Weights of a small audio embedding model.
Model: arch convnext_v2, activation silu, num experts 4.
Training: muon at rate 0.011, 5700 steps, batches of 512, held-out accuracy 100%.
Data: trained on synthesized solo parts of chorales (CocoChorales), 39062 training examples, 74.7 epochs.
Rows from block 5 of a small audio embedding model, named by matrix and row number. Rows with one number within an expert belong to one neuron, the router's apart. Each number is 128 + 24 x the weight over its row's rms, rounded and kept within 0 to 255. All counts start at 0. After the name is the row's rms in percent of the matrix's.
Before each expert's rows are labels from the 100 clips, of 14848, where the router gives the expert most weight on average: "top examples" is what is common among them. Only what is clearly more common there than usual is listed. The data: synthesized solo parts of chorales (CocoChorales).
# router: router (model.blocks.5.mlp.router.weight, 4x96, trained with AdamW), inputs 0-95
# up: expert up (model.blocks.5.mlp.up, 4x48x96), inputs 0-95
# down: expert down (model.blocks.5.mlp.down, 4x96x48, transposed), outputs 0-95

# expert 0
top examples: cello; tuba; note G3; note C4
router.0 125 [109 134 131 155 129 141 184 129 127 142 152 137 145 148 150 147 112 185 143 107 168 116 137 133 123 156 121 161 104  99 108 126 137 126 139 148 145 149 128  80  80 156 147 114  99  93 117 152 134 126 146 151 163 147 159 168 117 122 132 112 102 131 149 147 149 173 112  88 118 140 140 160 144 173 147 107 118 112 125 140  73 185 128 112 132 146  86 117 115 140 155 123  95 160 122 107]
up.0 114 [107 156 129 133 110 169 159 143 147 151 127 127 162 123 127 200 126 161 126 133 139  87 131 103  90 125 173 146 141 107 116 110  94 147 126 153 121 130 141 105  94 123 143 113 133 136 182  91 131  68 150 100 121 146 149 136  73  95 139 152 120 140 118 119 138  82 106 146 159 115 178  93 123 137 135 146 154 133 177 147 118 122 120  98 133 161 124 123 117 136 135 131 112 132 142 115]
down.0 113 [164 149 160 123  96 122 162  93 111 181  86 125 144 121  96 127 148 149 158 109 144 146 132 135 176 142 130 139 151 149 103 112 124 156 126  77 165 119 149 134 104  56 132 114 141 126 138 112 130  87  97  97 116  76 137 126 127 144 118 116 139 138 132 118 137 134 130  94 123 138 109 123 132 127  94  43 156 119 117 124 136 104 119 109 150 138 121 143 146 113 150  94  97 124 141 122]
up.1 115 [100 153 145 135  88 144 121 143 125 149 133 142 122 117 149 102 106 154 117 195 105 107 131 138 118  91 185 109 127 160 124 139 132  96 101 121 117 120 150  73 147 145 120 113 110 131 170  94 130 138 120 118 146 110 121 132  80 116 125 147 119 123 124 150 123 197  87 161  90 147 152  99 108 121 108 150 131 122 111  74 142 147 138  94 122 124 100 158 112 105 116 123 144 170 117 109]
down.1 113 [115 148 116 174  74 109 142 143 125 156 105 116 127 134 164 119 120 129 146 119 103 163 120 133 116  95 130 169 113 124  98 126  67 131 141 137 114 102  81 121  78 174 139 118  98 131 131 134  90  97 188 154 126 137 138 135 132 121 145 138 126 122 136 106 150 133  77 113 159 129  87 113 128  93 124 113 115 149 138 135 156 111 122 143 149 137  95 125 165  96 134  80 133 133  94 159]
up.2 093 [151 135 124 153 105 133 129 177  70 122  72 137 131 109 135 121 141 101 139 126 116 143 111 106 143  84 132 105 129 173 114 102 110 112  96 125 139 124 137 102 119 112 104 138 111 131 123 107 109 116 147 169 136 110 132 142 133 112 185 149 109  93 178 146 134 142 170 141 112 127  86  87 136 157 194 115 139 121 167 108 120 153 142 127 101 152 120  85 125 103 111 149  96 139 106 125]
down.2 094 [186 126 138 109 119 120 161  84 142  75  85 150 117 147  94  95  90 106  74 118 138 155 162 109  79 139 138 154 116 142 106 138  96 118 129 162  81 116 184 134 140  98 112 129 114 116 135 121 213 112 129 105 134 162 125 128 124 158 136 115 157 112 155 136 125 135 120 133 142 117 125 132 125 115 115 160 147 150 127 155 128 131 119 111 135 117 144 121 110 119 126 153 141 138 142 163]
up.3 104 [130  73 141 122 115  61 148 161 135 118 121 135 140 166 164 114 142 168 143 105 138 158 128 118 162 118 159 153 120 125 129  82 143 145  89 102  94 152 132 116 140 147 103 117 137 142 110 102 123 160 104 149 178 183 155 138 129 111 153 141 111 129 123 119 109 143 129 195  97 134 150 132 105 131 132 161 128 124 167 158  91 128 121 137 136 132 132 158 111 155  99 129 162 117 135 109]
down.3 117 [190 129 132 179 136 114  78 122  91 141  83 125 134 127 118 135 137 122 148 133 146 106 136  90 136 120 122 160 164 138 160 138 179 147 119 196 181 169 159  70 139 110 123 142 141 120 123 131 157 120 126 109 121 138 128 111 127 117 125 106 129 135 136 153 119 121 139 151 103 111  96 189 115 149 134 119 140 150 125 120 111 157 132 116  77 121 107 155 108 132 128 125 146 123 120  93]
up.4 103 [138 163 131 131 128 149 102 116 154 127 147 123 127 156 110 146 123 157 116 102 107 133  92 116 160 139 131 164 109 105  84 118 116 106 130 144 144 132 142 103  87 108  97 106 143 125 161 134 104 174 117 167 170 136 145 187 130 146 108 138 141 102 139 136 147 185  89 122 132 111 141  73 110 146 127 143 149 152 189 128  98 134 127 146 131 145 146 150  85 109  87 129 151 101 145 151]
down.4 106 [126 159 129 131 128 127 120 144 120 173 143 132 127 124 150 111 148 148 151 138 136 101 151 149 131 143 138 116 168 131  98 151 128 111 112 119 103 180 100 123 171  96 135 115 176 138 120 112 117 101 116  94 130 160 102 134 117 119 124 138 160 100 114 131 111 126 173 194 148 128 123 182 117 136 115 167 152 130 133 118 157 131 137 168 205 133 113 100  90 104 117 147 128 165  96 147]
up.5 094 [ 52 151 139 149 155 144  89 112 171 156 114  97 127 140 116 112 118 114 114 120 126 134 122 108 115  87 116 100 162 137 139 130 147 158 161  73  83 133 148 127  77  87 133 152  96  86 132 113 139 128 138 134 129 121 147 144 134 137 116 166 132 128 126 142 108 115 104  68 105  95 155 110 140 112 143 110 128 140  93  87 144 144 146 143 101 127 122 122 175 135  92 121 144 120 146 145]
down.5 090 [148 101 147 111 146 138 146  90 100  31 175 132 134 148 136 127 150 134 163 128 107 143 134 107 142 105 148 114 119 144  92 102 100 112  91 111 125 113 111 138 156 141 121 107  62 120 122 130  53 142 130 143 143 133 139 136 106 115 153 136 131 162 120 132 151 131 149 127 105 139 101 132 135 128 123 114 125 158 123 144 168 113 131 122  90 138 176 151 117 110 139 104 120 115  99  91]
up.6 095 [135 128 118 166 128 157 111 134  89 114 157 135  66  94 101 102 132 153 120 125 146 124  90 118 119  96 119 167 112 130 133 135 129 145 123 120  96 116 140 183 157 121 121 107  84 154  94 139 121 144 122 136 195 128  79  74 139 141 121 134 136 116  95 151 101  98 114 149 115 116 159 138 127 113 149 148 159 123 143 112 107 132 101 135 125  95 118 134 142 139 175 152 114 101 161  89]
down.6 086 [ 46 153 145 118 127 150 136  76 129 106 120 111 113 126 153 143 155 145 130 109 142 111 111 113  92 134 118 123 109 140 143 127 146 116 112 126 167 139  69 162 137  85 131 114 105 123 105  80 151 167 111 154 152 133 100 113 117  83 138 145 141 127 133 183 126 149 145 107 148 116 173 163 154 139 158  93 101 143 137 136  94 115 128 112 114 117 117  91 150 111 116 120 114 119 145  95]
up.7 092 [132 125 144 153 119 110 152 188 121 151 138 145 108 177 150 122 117 103 110 172 129 130 172 148 146 122 165 127 143 140 131  95 103 124 168  83 120 125 157 153 139 152 111 136 110 113 136 134  96  89 119 102 150  78 154 102 170  89  75 123  88 137 127 119 168 107 133 130 134 122  80 127 117  88 102 124 135 118 110 141 126 130 146 115 156 129 140 129  99 154 103 149 101 155 153 152]
down.7 093 [128 109 148 127 152 112  99 112 113 113 190 138 125 116 116 130  96 159 134 105 111 118  77 150 104 162 140 109 148 114 172 145 126 140 179 112 117 108  99 126 106 116 133  60 113 129 128 149 182 106 142  97 135 154 149 139 110 146 100 120 100 158 139 187 149 141 155 108 142 137 145 150 135  66 154 137 122 131 142 146 121 129 126 154 122 132 101 111 121 137 176  98 116 119 144 111]

# expert 2
top examples: horn; note C5; note C#5; note B4
router.2 082 [115 160 132 153 120  93  65 119 128 122 141 119 142 141 131 159 117 145 115 194 126 137 126 118 120 101 136 150  95 171 170 155  80 108 162 121 132 101  98 165 139 118  96 159 138 188 151 135 156 114 141 104 129  97 115 107 138 119 168 142 120 105 155 102 160 147 133 131 117 138 133 120 149  98 108 130 113 138 106 122 136 139 158 102 141  92 135 123 153 144  82 165 152 115 136  95]
up.0 111 [123 105  96 155 156 146 114 144 125 112 120 119 137 128 142 125  89 120  80 100 149 128  93  78 129 113 143 166  93 110 126 116 177 121 110 174 124 146 122 132  88 171  85 184 147 124 136 150 147 166 123 104 125 119 114 122 123 155 120 126 131 145 124 147 160 131 101 132 141 113 152  94 120 135 124 125 136 149 165 178 169  89 138 169 145 124 132  86 134  79 149 120 141 143 109 123]
down.0 108 [133 102 133 114 109 108 154 113 142  54 163 133 120 125 119 141 157 109 142 127 125 132 137 102  88 143 125  68 170 108 112 115 141 128 107  84  84  58 122 131  93  72 131 123 129 132 110 174 127 170 181 134 108 101 136 140 133 145 135 121 145 126 111 106 145 117 126 127 122 159 103 114 126 131 142 111 138 162 120 130 153 160 135 121 111 117 165 155 111 134 113 153 112 121 106 163]
up.1 100 [ 82 155 127 100  86  99 203 151 174 111 140 132 110  84 157 104  89 127 142 135 118 125 146  73  78 158 111 174 112 152 122 175 102 115 126 127 121 119 136 123 129 107 118 133 123 128 128 114 129 154 111 116 113 132 100 122 126 104  94 134 156 104  85 106 114 109  97 146 116 107 134 100 122 109 130 134  95  87 111 104 108 138 130 103 154 134 124 132 125 103  94 111 154 156 114 141]
down.1 091 [151 105 153 124 103 136 135 137 141 163  86 141 106 149 122 127 186 164 112 145  90  86 136 171  66 119 129 129 165 144 133 144  90 131 103 177 146 152 131 149 168 187 126  90 113 136 118 117 149 113  97 139 124 136 113 117 131 103 137 120 137  81 154 132 144 130 123 145 131  99 137 153 152 140  79 140  87 129 142 157 105 119 138 154 106 142 138 163 122 143 165 125 130 130 113 136]
up.2 093 [181 118 168 140 168  90  93 134 150 124 116  92 108 114 108 141 116 104 150 135 148 129 150  75 110 124 140 134 125 149 163 129 141 150 100 115  65 114 111 136 158 139  95 152 115 127  94 169 130 131 150 125 149 143 101 125 169  85 144 138  90 135 148 133 170 123 144 112 131 105 159 140 152 112 135 134 116  92 121 118 174 124 160 140 122 152 104  97 142 172 123 138 158 134 146 163]
down.2 100 [131 138 115  51 121 138 101 113 130 129 160 122 129 123  91 147 119 118 105 120 109 109 139 178 103 155 112  46 124 135 115 116 130 130 127 108  97 133  96 141  96 117 106 141 111 140 107 155 154  94 131  92 114  91 131 141 132  97 106 129 155 123 111  84 112 144 109 168 126 134 167 133 162 175 128 103 110  97 126 140 174 155 122 121 100 115 142 123 126 119 135 156 120 164  97 137]
up.3 105 [ 87 119 119 167 144 169 157 139 132  91 153 120 152 153 141 158 160 119 126  95 121 130 136 124 173 129 135 131 115 120 138  99 156 152 137 119 108  99 149 162 108 128 120 171 111 133  77 140 163 143 142 138 122 159 131 154 124 139 143  99  65 127 119 137 155 132 105  80 200 144 159 111  98 119 114 109 167 145 136 142 119  96 116 125 139 122 147 115 121  96 100 121 114  90 161 136]
down.3 098 [105 158 147 161 138 125 147 144  96 103 118 104 116 118 134 128 170 109 128 125 103  92 127 121 161 132 124 155  92 108 122 105 175 143 132  87 101  81 149 167 151 120 142 105 156 128 143 134 154 134 131 101 126 102 135 133 130 123  87 125 156 125 116 153 119 148 216 169  68 138  97  96 129 137 128 116 118 128 133 107 147 158 114 148 142 139 130 122 142 115 113  94 111 114 123 185]
up.4 113 [105 134 124  96 138 112 142 147 127 103 112  76 132 111 115 140 122 142 110 129 156 125 107  92 127 107 160 182 103 147 137 139  68 163 116 106 129 120 110 127 132 101  95 146 113 152 133 118 125 126 100 109 144 134 108 176 125 186 132 111 133 101 140 204 129 113 137  94 148 124 127 115 114 145 125  98 131  85 150 157 121  97 118 159 148 148 152 156 109  83 109 110 174 136 127 114]
down.4 111 [100 150 105 110 126 112 146 108  98 101  91 121 131 123  86 151 164 141 106 150 100 131 150  95 156 161 125 132 106 155  95 127 104 118 113  38 104  98 154 160  94 170 135 125 108 130 124 152 115 140 151 148 122 124 119 118 124 125 188 113 154 102 125 113 118 148 116 152 152 128 112 171 143 131 120 125 145 157 120 145 121 106 120 140 150 133 143  64 141 153 135 131 124 174 141 123]
up.5 098 [ 93 125  94 117 138 124 127 131 123  94 134 119 117 118 134 135 148 191 138 155 144 209 114 124  93 120  91  82 148 129 131 156 134 134 141 125 145 132  88 170 155 116 102 129 117 151 131  99  93 120 109 112 149 109 159 129 118 148 105 134 115  84 117  63 125 117 120 145 140 106 191 100 115 150 167 111 113  95  95 119 122 160 110 140 133 133 134 143 130 123 122 127 131 127  92 103]
down.5 101 [120 109 123 175 172 116  94 185 109 131 135 120 136 127 131  57 148 128 167 137 127 131  81  89 126  92 114 145 103 176 112 110 117 160 124 122 124 140 120  81 127 141 127 115 105 119 139 131 142 137 111 125 131 186 129 123 123 123 107 134 117 132 122 121 140 125 176 132 142 133 133 130  98 121 103 141 103 132 138 124 147 111 134 203  99 123 133 105 152 121 192 145 144 142  87 139]
up.6 098 [123 143 111 166 122  91 150 109 148 132 135 137 143 123 123 140  97 125 150 150 127 143  88 127 130 136 138  88 141 193 110 179  82 103 155 129 149 131 112 147 149 129 143 145 167 117 102 132  71 155 133  72 114 109 117 181 130 149 147 133  78 163 139 119  91 154 127 144 122 106 115 106 155 167 120 128 127 133 185 163 153 107 105 149 114 108 120 109 115 138 139 123 130 129 143 144]
down.6 094 [155 164 152 133  91 141 148 145  77 147 167 125 113 111 102 128 119 138 135 117 150 136 175  92 109 109 128 131 126 160 154 131  65 147 125 140 133 140 128 108 107 159 138 116 143 124 130 182 124 156 168 144 120 179 112 132 127 129 147 126 142 120 152  91 156 136  99 102 102 109  76 116 116 120 122 117 132 124 108 145 121 139 121 175 116 135 127 108  70 121 114 104 142 167 178  95]
up.7 105 [134 153 163 125 127 128 130 147 121 131 118 115 154 136 131 166 111 130 119 101 138  83 111 100 103 120 114 138  98 143 164  89 168 103  87 141 105 134 123 115 151 144  55 122  71 125 101 149 144 137 146 138  96 124 133  93 129 103 146 141 106 115 138 127 120 131 150 124 147  86 100 124 108 120 130 106 155 144 126 151 177 106  94 146 118  95 153 118 127 141  91 107 185  74 103 127]
down.7 112 [125 121 111  74 143 123 100 127  85  51 135 122 130 128 135 155 138 121 128 129 119 127 101 144 143 115 132  95 162 161 134 134 141 126 134 180 126 156 139 182 163 127 132 133 106 126 135 127  70  94 129  81 135  88 135 117 132 120 108 137 122 137 128 119 114 126 133 109 131 145  91  65 114 125 138 115 114 140 130 131 151 122 110  91 129 136 132 118 106 112 105 158 105 162 113 205]

# expert 1
top examples: violin; note C#5; note C5; note B4
router.1 097 [133 148 122  81 114  76 139 146 155 113 107 145 155 108 109  85 174 132 119 101 126 169 170 158 130 124 139  88 123 109  97 122 172 147 102 109 121 129 118  96 139 142 179 117 138 115 103  95  87 132 122 135 108 112 112 118 105 151 141 114 125 143 126 191 116  99 136 181 101 120 108 117 100 137 127 119 148 113 139 105 140 137 135 129 140 135 126 122 115  98 153 124  88 129  67 155]
up.0 103 [143 122 128 134 145 199 128 130 102 102  99 143  90 132 126 113 130 138 127 123 129 141 125 125 100 110 122 177 134  88 124  92 184  97 126 131 101 138 121 135 118 137 115 114 155 116 145 124 120 149 118 163  90 146 165 142 116 119 128 129 158 123 140 108  54 127 121  78 121 169 124 146 114 117 134 162 117 157 157 127 148 117 146  81 152  93 108 101 105 164 116 126 182 150 110 138]
down.0 092 [110 177 162 146 135 141 183 146 107 180 126 127 126 137 119 143 143 166 121 128 116 138 146 153 133 153 149 125 163 111 124 143  93  98 121 112 152 217 132 104 102 100 132 108 144 142 107 140  77 145  84 153 119 146 154 145 121 155 143 105 137 118  90 164 131  71 176 110 162 110 115 123 146 140 119 136 132 167 124 145 151 142 128 130 120 115 134 119 103 130 136 145 116 143 125 124]
up.1 098 [140 112 129 135 137 127 131 161  85 116 141 121 140 166 132 168 114 150 124 129  92 148  98 128  97 145 118  89 100 121 129 120 157 123  61 117 128 113 175  86 155 125 122  93  89 109 147 138  96 132 138 117 134 101 160 127  79 126  80 103 146 146 101 157 116 132 156 144 136 115  86 149 149 150 129 155 120 154 128 133 124 132 146 102 126  82 174 161 118 102 109 136 130 157  93 161]
down.1 106 [ 71  83 113 106 158  93 135 130 139 177 140 127 130 137  97 114 173 146 178 125 133 115  97 122 185 167 119  79 138 108 128 133 124 138 139  98  94 121 132 153 146  80 137 133 126 148 136 147 119 142 122 148 115 100 134 108 113 109 103 144 105 126 131 112 137 138 176 113 143 125 111 142 112 153  99 121 161 101 139 116  98 177 119  82 133 138 106 164 124 133 143  90 120 103 120 164]
up.2 100 [117  94 117 147 124 150 143 121 121 104 147 146 105 124 122 139 120 146 131 115 112 131 130 148 144 149 125 110 130 119 123 135 165  66 108 153 147 171 140 122 166 118 105 101 178 123 202 150 129 168  95 106 142 154 184  92 163 142 104 111 133 127 129 147  87 117 125 111  69 116 126 121 134 104 130 145 126 130 106 135 136 152 158 141 111  84 147 149 125 136 106 113 124 180 170 121]
down.2 095 [112 150 124 134 137 154 116  90 135 142 142 134 118 120  73 200 113 127 119 121 134 162  86 153 125 143 135 141 112 103 143 129 162 131 153 121 136 140 128 138 119 117 136 112 131 123 139 136 157 191 103 120 128  76  89 145 124 142 109 118  97 112 127 118 122 115 144 106 138 109 110  71 141 133 157 134 148 107 145  74 117 123 119 114 174 135 107  82 157 126 149 198 122 146 105 151]
up.3 098 [100 121 135 100 123 158 163 120 154 122 107 144 135  85 126 119 123 122 115  85 128 105 146 159 115 160 126 142 123 140  95 133 127 135 106 135 125 135 125 107 175  95 146 117 104 147 114  61 151 108 111 169 146 121 135 128 169 135  93 120 120 128 125 181 133 156 115  89  88  99 197 121 116 183 133 127 130 123  80 135 159 150 136 168 137 119 127 170 140 116 111 124 123 140 152 114]
down.3 101 [ 98  82 105 127 104  92 117 152 140 118  79 125 129 133 148 147  86  92 177 124 126 128 135 119 115 112 134  98 137 122 129 133  92 133 141  66 160 162 123 101 135 173 127 153 142 134 128 110 132  83 162 129 125 127 139 124 132 147 124 134 124 147 111 159 163  94 118 171  98 142 110 121 113 118  92 114 112 110 134  94 144 131 119 195 153 124 158 181 161 157 134 123 117 120 103 112]
up.4 103 [107  83 128 150 116 161 126 132 164 128 130  86 189 117 127 119 170 152 166  99 137 166 146 162 116 155 117 144 156 150 141 114  83 110 151 137 120 133 151 148 135 148 111 141 115 134 135 113 152  85 123 148 126 100 101 170 124 118 133 147 139 121 122 128 130 123 148 124 145 161 110 170  75 156 121 133 137 104 115 138 136 121 147 152 115 113 121 125 111 190 140  82  63 103 137 138]
down.4 109 [137 168 153 149  99 165 161 167 107  93 108 130 127 122 137 123 131 118 105 123 128 140  99  98 182 132 133  65 113 143 148 148 105 126 118 112  78 124 102 113 134 160 124 105 102 121 138 137 130 115 183 168 130 149  84 124 116  94  94 146 118 138 160 128 141 162 193 129 107 139 137 111  82 129 147 129 116  95 133 123 114  91 142 143 151 125 113 118 122 153 142 150 160 100 115 111]
up.5 099 [117 170  99 100 178 159  64 155 132 135 126 102 103 156 163 141 151  92 142 139  79 129 119 110  97 131 126 148 118 139 160 154 140 103  95 112 150 131  86  96 137 168  90 100 137 113 133 123 143 107 158  97 121 108 147 101 139 146 136 131 132 129 137 124  97 133 155 147 144 104 123 153 153 104 135 120 173 135 126 129 135 128 108 133 131 123 138 207 164 118 114 166 136 128 137 151]
down.5 094 [150 160 111 162 200 126 125 106  73 163 104 127 136 108 119 142 126 151 103 141 162 121 105 127  99 120 130  95 137 159 151 109 173 139 103  96 181 155 116 104 133 111 137 148 144 128 123  63  77 109  96 140 127 131 123 113 143 106 131 131 132  97 149 158  92 159 148 179 113 137 133 165 154 117 119 121 136 129 133 117 135 130 127 114 120 122 182 128 102 116 132 122 140 117 138 104]
up.6 092 [ 48 155 112 124 160 141 127 134 140 147 115 103 138 144 153 106 135 113 125 118 128 168 110 122 136 126 117 147 153 127 127 148 113 113 112 147 120 132 153 114  97  65 134 120 125 142 108  66 143 143 171 117 119 117 112 142 141 144  90 135 148 112 143 116 103  88 112  95 127 122 110 155 151 129 132 101 134 148  95 139  68 141 171 148 120  89  95 153 115 186 122  94 107 126 129 150]
down.6 095 [108  70 108 113 156 123 186 164 128  97 106 140 140 147 152 140 144  93 116 112 146 136  68 153 143 111 102 139 102 145 119 137 140 119 144  97 144 163 101 123 129  93 111 112  75 127 143 143 123  90 110  85 131 104 139 136 128 117 139 122 107 141 108 159 144 128  99 130 125 118 178 163  94  97 160 141 134 118 126 163 127 103 108 135 119 125 129  84 107 108 162 175 150 150 111 115]
up.7 097 [125 109 129 111 137 148 119 157 119 141 117  85 112 124 133 129 158 117  93 111 112  86  92  46 121 138  90 165 113 141 130 151 108 134 141 153 113 136 128 128 177 114 113 110 105 136 100 145 120 124 153 138 118  76 124  99 144 121 157 147 110 137 165 134 122 126 104 195  70  81 164 128  93 142 116 107 122 116 134 109 122 126 111 164 146 152 144 142 138 154 104 136  96 140 142 135]
down.7 097 [126 142 134 145 141 130 156 118 122 177 105 130 125 135 147 108 148  77 167 122  96 120 129 117 161 118 128 143 127 129 138 111 156 119 126 110 121 163 169 131 112 112 112 161 159 120 133 107  79  95  71 136 123 103 145 135 128 106 171 124 127 139 119 158 127 101 183 194 132 112 115 154 150 118 110  91  84 178 117 129  95 127 139  75 120 121 124 166 133 134 148 150 108 124 138 152]

# expert 3
top examples: violin; note G5; note F#5; note F5
router.3 091 [122 132 140 146 136 183 155 113  94 133 145 141  75 106 137 117 156  89  71 152 116 141 128 122 121 135 105 118 138 100 144 110  96 121 101 142 142  83 144 112 151 124 104 117 133 119 143 103  95 143 134 144 109 129 106 103 136 106 102 129 152 140 113 102 161  75 169  96 135 144 144 132 100 120 133 139 149 121  91  84 154 104 125 142 113 131 150 167 109 164  98  99 144 129 192 155]
up.0 111 [112 168 123 157 127 143 158 131 101 142 160  79 144 112  94 133 114 128 121 115 156 136 102 160 147 150 156 183  95 165 120 103  80 105 145 104 102 134 157 158 138 124 126 142 115 112 113 109 168 141 140 143 155 119  93  89 131 136 120 105 173 113 111 135 146 133  93 115 128 129 176 103 147  98 138 123 148 100  81 110 119 120 150 140 144 142 108 123 107 161 150 119 176 172 107 121]
down.0 118 [114  94 150 118 110 141 108 128 162 149 133 115 123 117 114 107 137 165 152 117 121 152 102 124 117 133 145 141 107 164  95 116 107 150 118 189  99 112 131 149  89 205 140 143 137 126 112 150 136 107  78 183 128 172 139 135 125 125 118 122 129 155 131 109 142 140 138 115 125 129 135 139 116 154 145 149 128  96 131 147 126 113 124 136  90 128  87 112 146 121 103 121 105  90 182 201]
up.1 094 [102 154 108 148 168 128 126 151 169 104 147 105 136  82  93 167 133 133 153 124 121 150 107 101 126 109 141 130 130 151 138 141 147 128  90  88 133 144 128 130 157 110 106 167 159 137  62  82 134 128 123 132 144 131 107 115 100 135 153 129 103  70 129  93 109 112 132 126 140  93 122 132 117 149 123 136 124 176 170 128 147 110 136 124 108 185 138 140  99 111 106 134 101 123 174  94]
down.1 098 [118 138  57 145  91 150 102 142 128 119 175 133 146 116 142 154 129 132  86 131 122 147 111 120 136 139 118 125 131 157 120 154 138 135 147 136 153 108  81 152  71 109 145 112 143 119 126 169 120 126 185  95 139 121 158 131 125 135 129 108  86 134 133 180 127 123 148 141 125 150 137 184 132  84 151 135 113  98 129 129 126 128  94 103 157 131  70 112 110 167 134 105 126 110 161 124]
up.2 101 [ 77 148  91 144 101  98  80 119  90 150 123 134 125 114  97 128 132 170 104 137 124 114 134 131 106 118 123  91 127  92 182  72 136 132 135 128 175 138 141 106 132 111 164 133 137 141 108 147 163 138 142  74  93 121 152  84 128 140 128  90 125 122 128  91 105 126  99 123 102 134 131 169 169 125 170 128 117 149 140 158 142 108 141 103 148 169 143  96 127 133 115 125 119 111 121 109]
down.2 102 [115 144 152  95 153 110 113 127 158 158 118 132 136 117 138 100 179 115 108 167 118  94 115 116 108 120 126 118 139 132 131 150 169 131 100 131 107 118 131  82 114 116 133 118  82 134 130 148 167 144 166 100 124 186 133 126 129 121 169 101 106 105 163  91 142 126 130 115 145 147  93 179 114 144 115 145 167 130 132 150 124 154 127  51 118 134 148 138  84 128 167 114 152 142 148 133]
up.3 114 [149 144  86 144 167 126 165 144 123 131  72 137  98  96 159 122 137 132 145 135  99 124 145 156 140 157 125 123 182 157  89 130 164  91 133 118  99 105 153 122 113 132 146 150 120 144 150  85 109 124 112 141 130 131 118 160 109  86 145 130 171  96 148 156 104 153 132 118 110 140 118  94  63 164 107 129 129 162 112 108 136  99 120 145 129 134 128 139 104 116 106 142 180 147 138 100]
down.3 111 [118 155 117 103 155  98 180  86 118 135 102 123 134 132 138  94 138 124 110 144 175 107 137 139  78 120 106  87  91 149 102 121 150 111 132 132  88 162 139 136 115 125 116 137 105 119 141 166 116 212 149 167 128 136 176 126 136 115 101 154 115 130 113 117 126 111 127 117 158 113 145 114 156  93 145 132 137 141 136 120 114 182 125 149  78 127 142 133 125 128 125  80 139  94 134 135]
up.4 103 [141 178 141 135 126 164 120 137  94 118 136 173 138 168 108 164 162  79 115 131 101 144 119 103  84 132  93 111 109 118 133 149 138  90 136 137 104 124 104 107 165 108 123 142 149 122 108 147 146 117 125 158 149 155 135 159 150  98 124 143  77 125 133 111  98 102 183 137 119  82 129 128 113 131 110 126 159 182 139 166 160 113 118 140 139 116 139  95 103 151 114 142 138 166 158 137]
down.4 096 [129  96 158  92 140 121 101 150  58  69 117 126 142 120 203 125  98  95 104 127 135 123 104 125 123 145 108  80 144 155 124 142 121 139 122 160 145 133  96 132 107 111 115 138 192 139 133 113  99 113 103 127 116  62 115 124 133 102  96 138 117 127 133 121 107 125 107 113 100 121 112  72 143 161 138 141 141 108 123 126 132 116 123  86 104 114 163 131 135 123 118 134 155 129 121 127]
up.5 106 [125 100 134 141 159 115 121 152  91  77 162 195 181 124 111 132 138 140  92 108 122 124 131 158 101 150 115 170 131 111 136 120 145 120  88 117 119 159 148 109 129  79 146 104 128 188 128 130 140 107 140 147 106 101 113  85  81 136 125 101 118 156 124 112 136 132 112 121 109 110 133 139 111 143 142 135  94 121 115  97 184 140 123 137 132 124 129 121 100 158 158 130 158 151 148  88]
down.5 108 [138 197 129 138  91 129 173  93  72 128 148 117 113 133 146  76  98 130 140 140 145 141 173  78 161 132 107 165 122 128 141 120 132 143 135 171 130 123 135 134 110 136 129 104 172 141 130 131 133 140  72 177 125 165 121 141 125 152 101 142 135 124 135 156 109 174 165  98 127 133  86 114 124 132 139 118 135 157 120 161 115 129 138 115 129 120 124 160 115 149 118  97 125 122  97 160]
up.6 101 [119 120  99 159 181 114 174 114 128  97 154 131 148 128 113 111 123 172 120 130 125 146 157  85 118 126  82 125 105 126 115 136 115 128 132 130 148 126 160 140 108 129 149 154 107 127  80 142 153 152 134 105 184 132 102 136 155 162 115 151 149 169 161 151 143 135 127 176 143 106 106  99 141 101 106  97  86  94 118 147 120 123 140 172 141 150 118 143 124 113 156 112 185 101 147 133]
down.6 099 [106 141 116 131 121 125 101 112 144 176 140 137 116 136 129 125 118 189 138 134 130 153 164 138  96 128 143  98 104 163 170  83  92 120 102 116 127 114 146 180 126 144 120 152 124 150 105 120  94 106 137  89 127 187 131 126 123 100  82 120 124 138 132 154 136 105 173 145 148  93  85 192 143 153 127 148 118 151 134 130 120 151 123 165 110 115  87 141 116 104 134 113 137 122 125  96]
up.7 085 [148 163 108 126 133 155  93  95 133 121 134  96 122 122 133 117 142 145 108 163 121  72 144 165  92 131 112 100 151 121 111 116  85 110 136 155 129 118 143 124 141 109 180 117 107 120 174 127 100 117 126 141 116 136 152  90 126 122 156 170 105 127 151 159 131  77 115 127 113 137 112 197 136 131 143 119 115  81 162 121  92 115 111 153 102 108 119 163  92 118 125 132  80 137 104 138]
down.7 085 [ 61  96 168 123 172 123 120 119 140 129 132 119 130 135 140 103 135 143 116 116  86 112 137  96 143 133 124 169 169 126 107 135 151 131 132 130 131 167 133  85 183 136 152 132 135 141 144 167 161 133 102  93 123 151 152 116 123  54 154 113 110 129 146 119 129  80 131  88 134 108 146  92 128 114 146 105 120  69 125  86 122 147 131  94 104 127 120 132 133 113 118 135 126 115  98 145]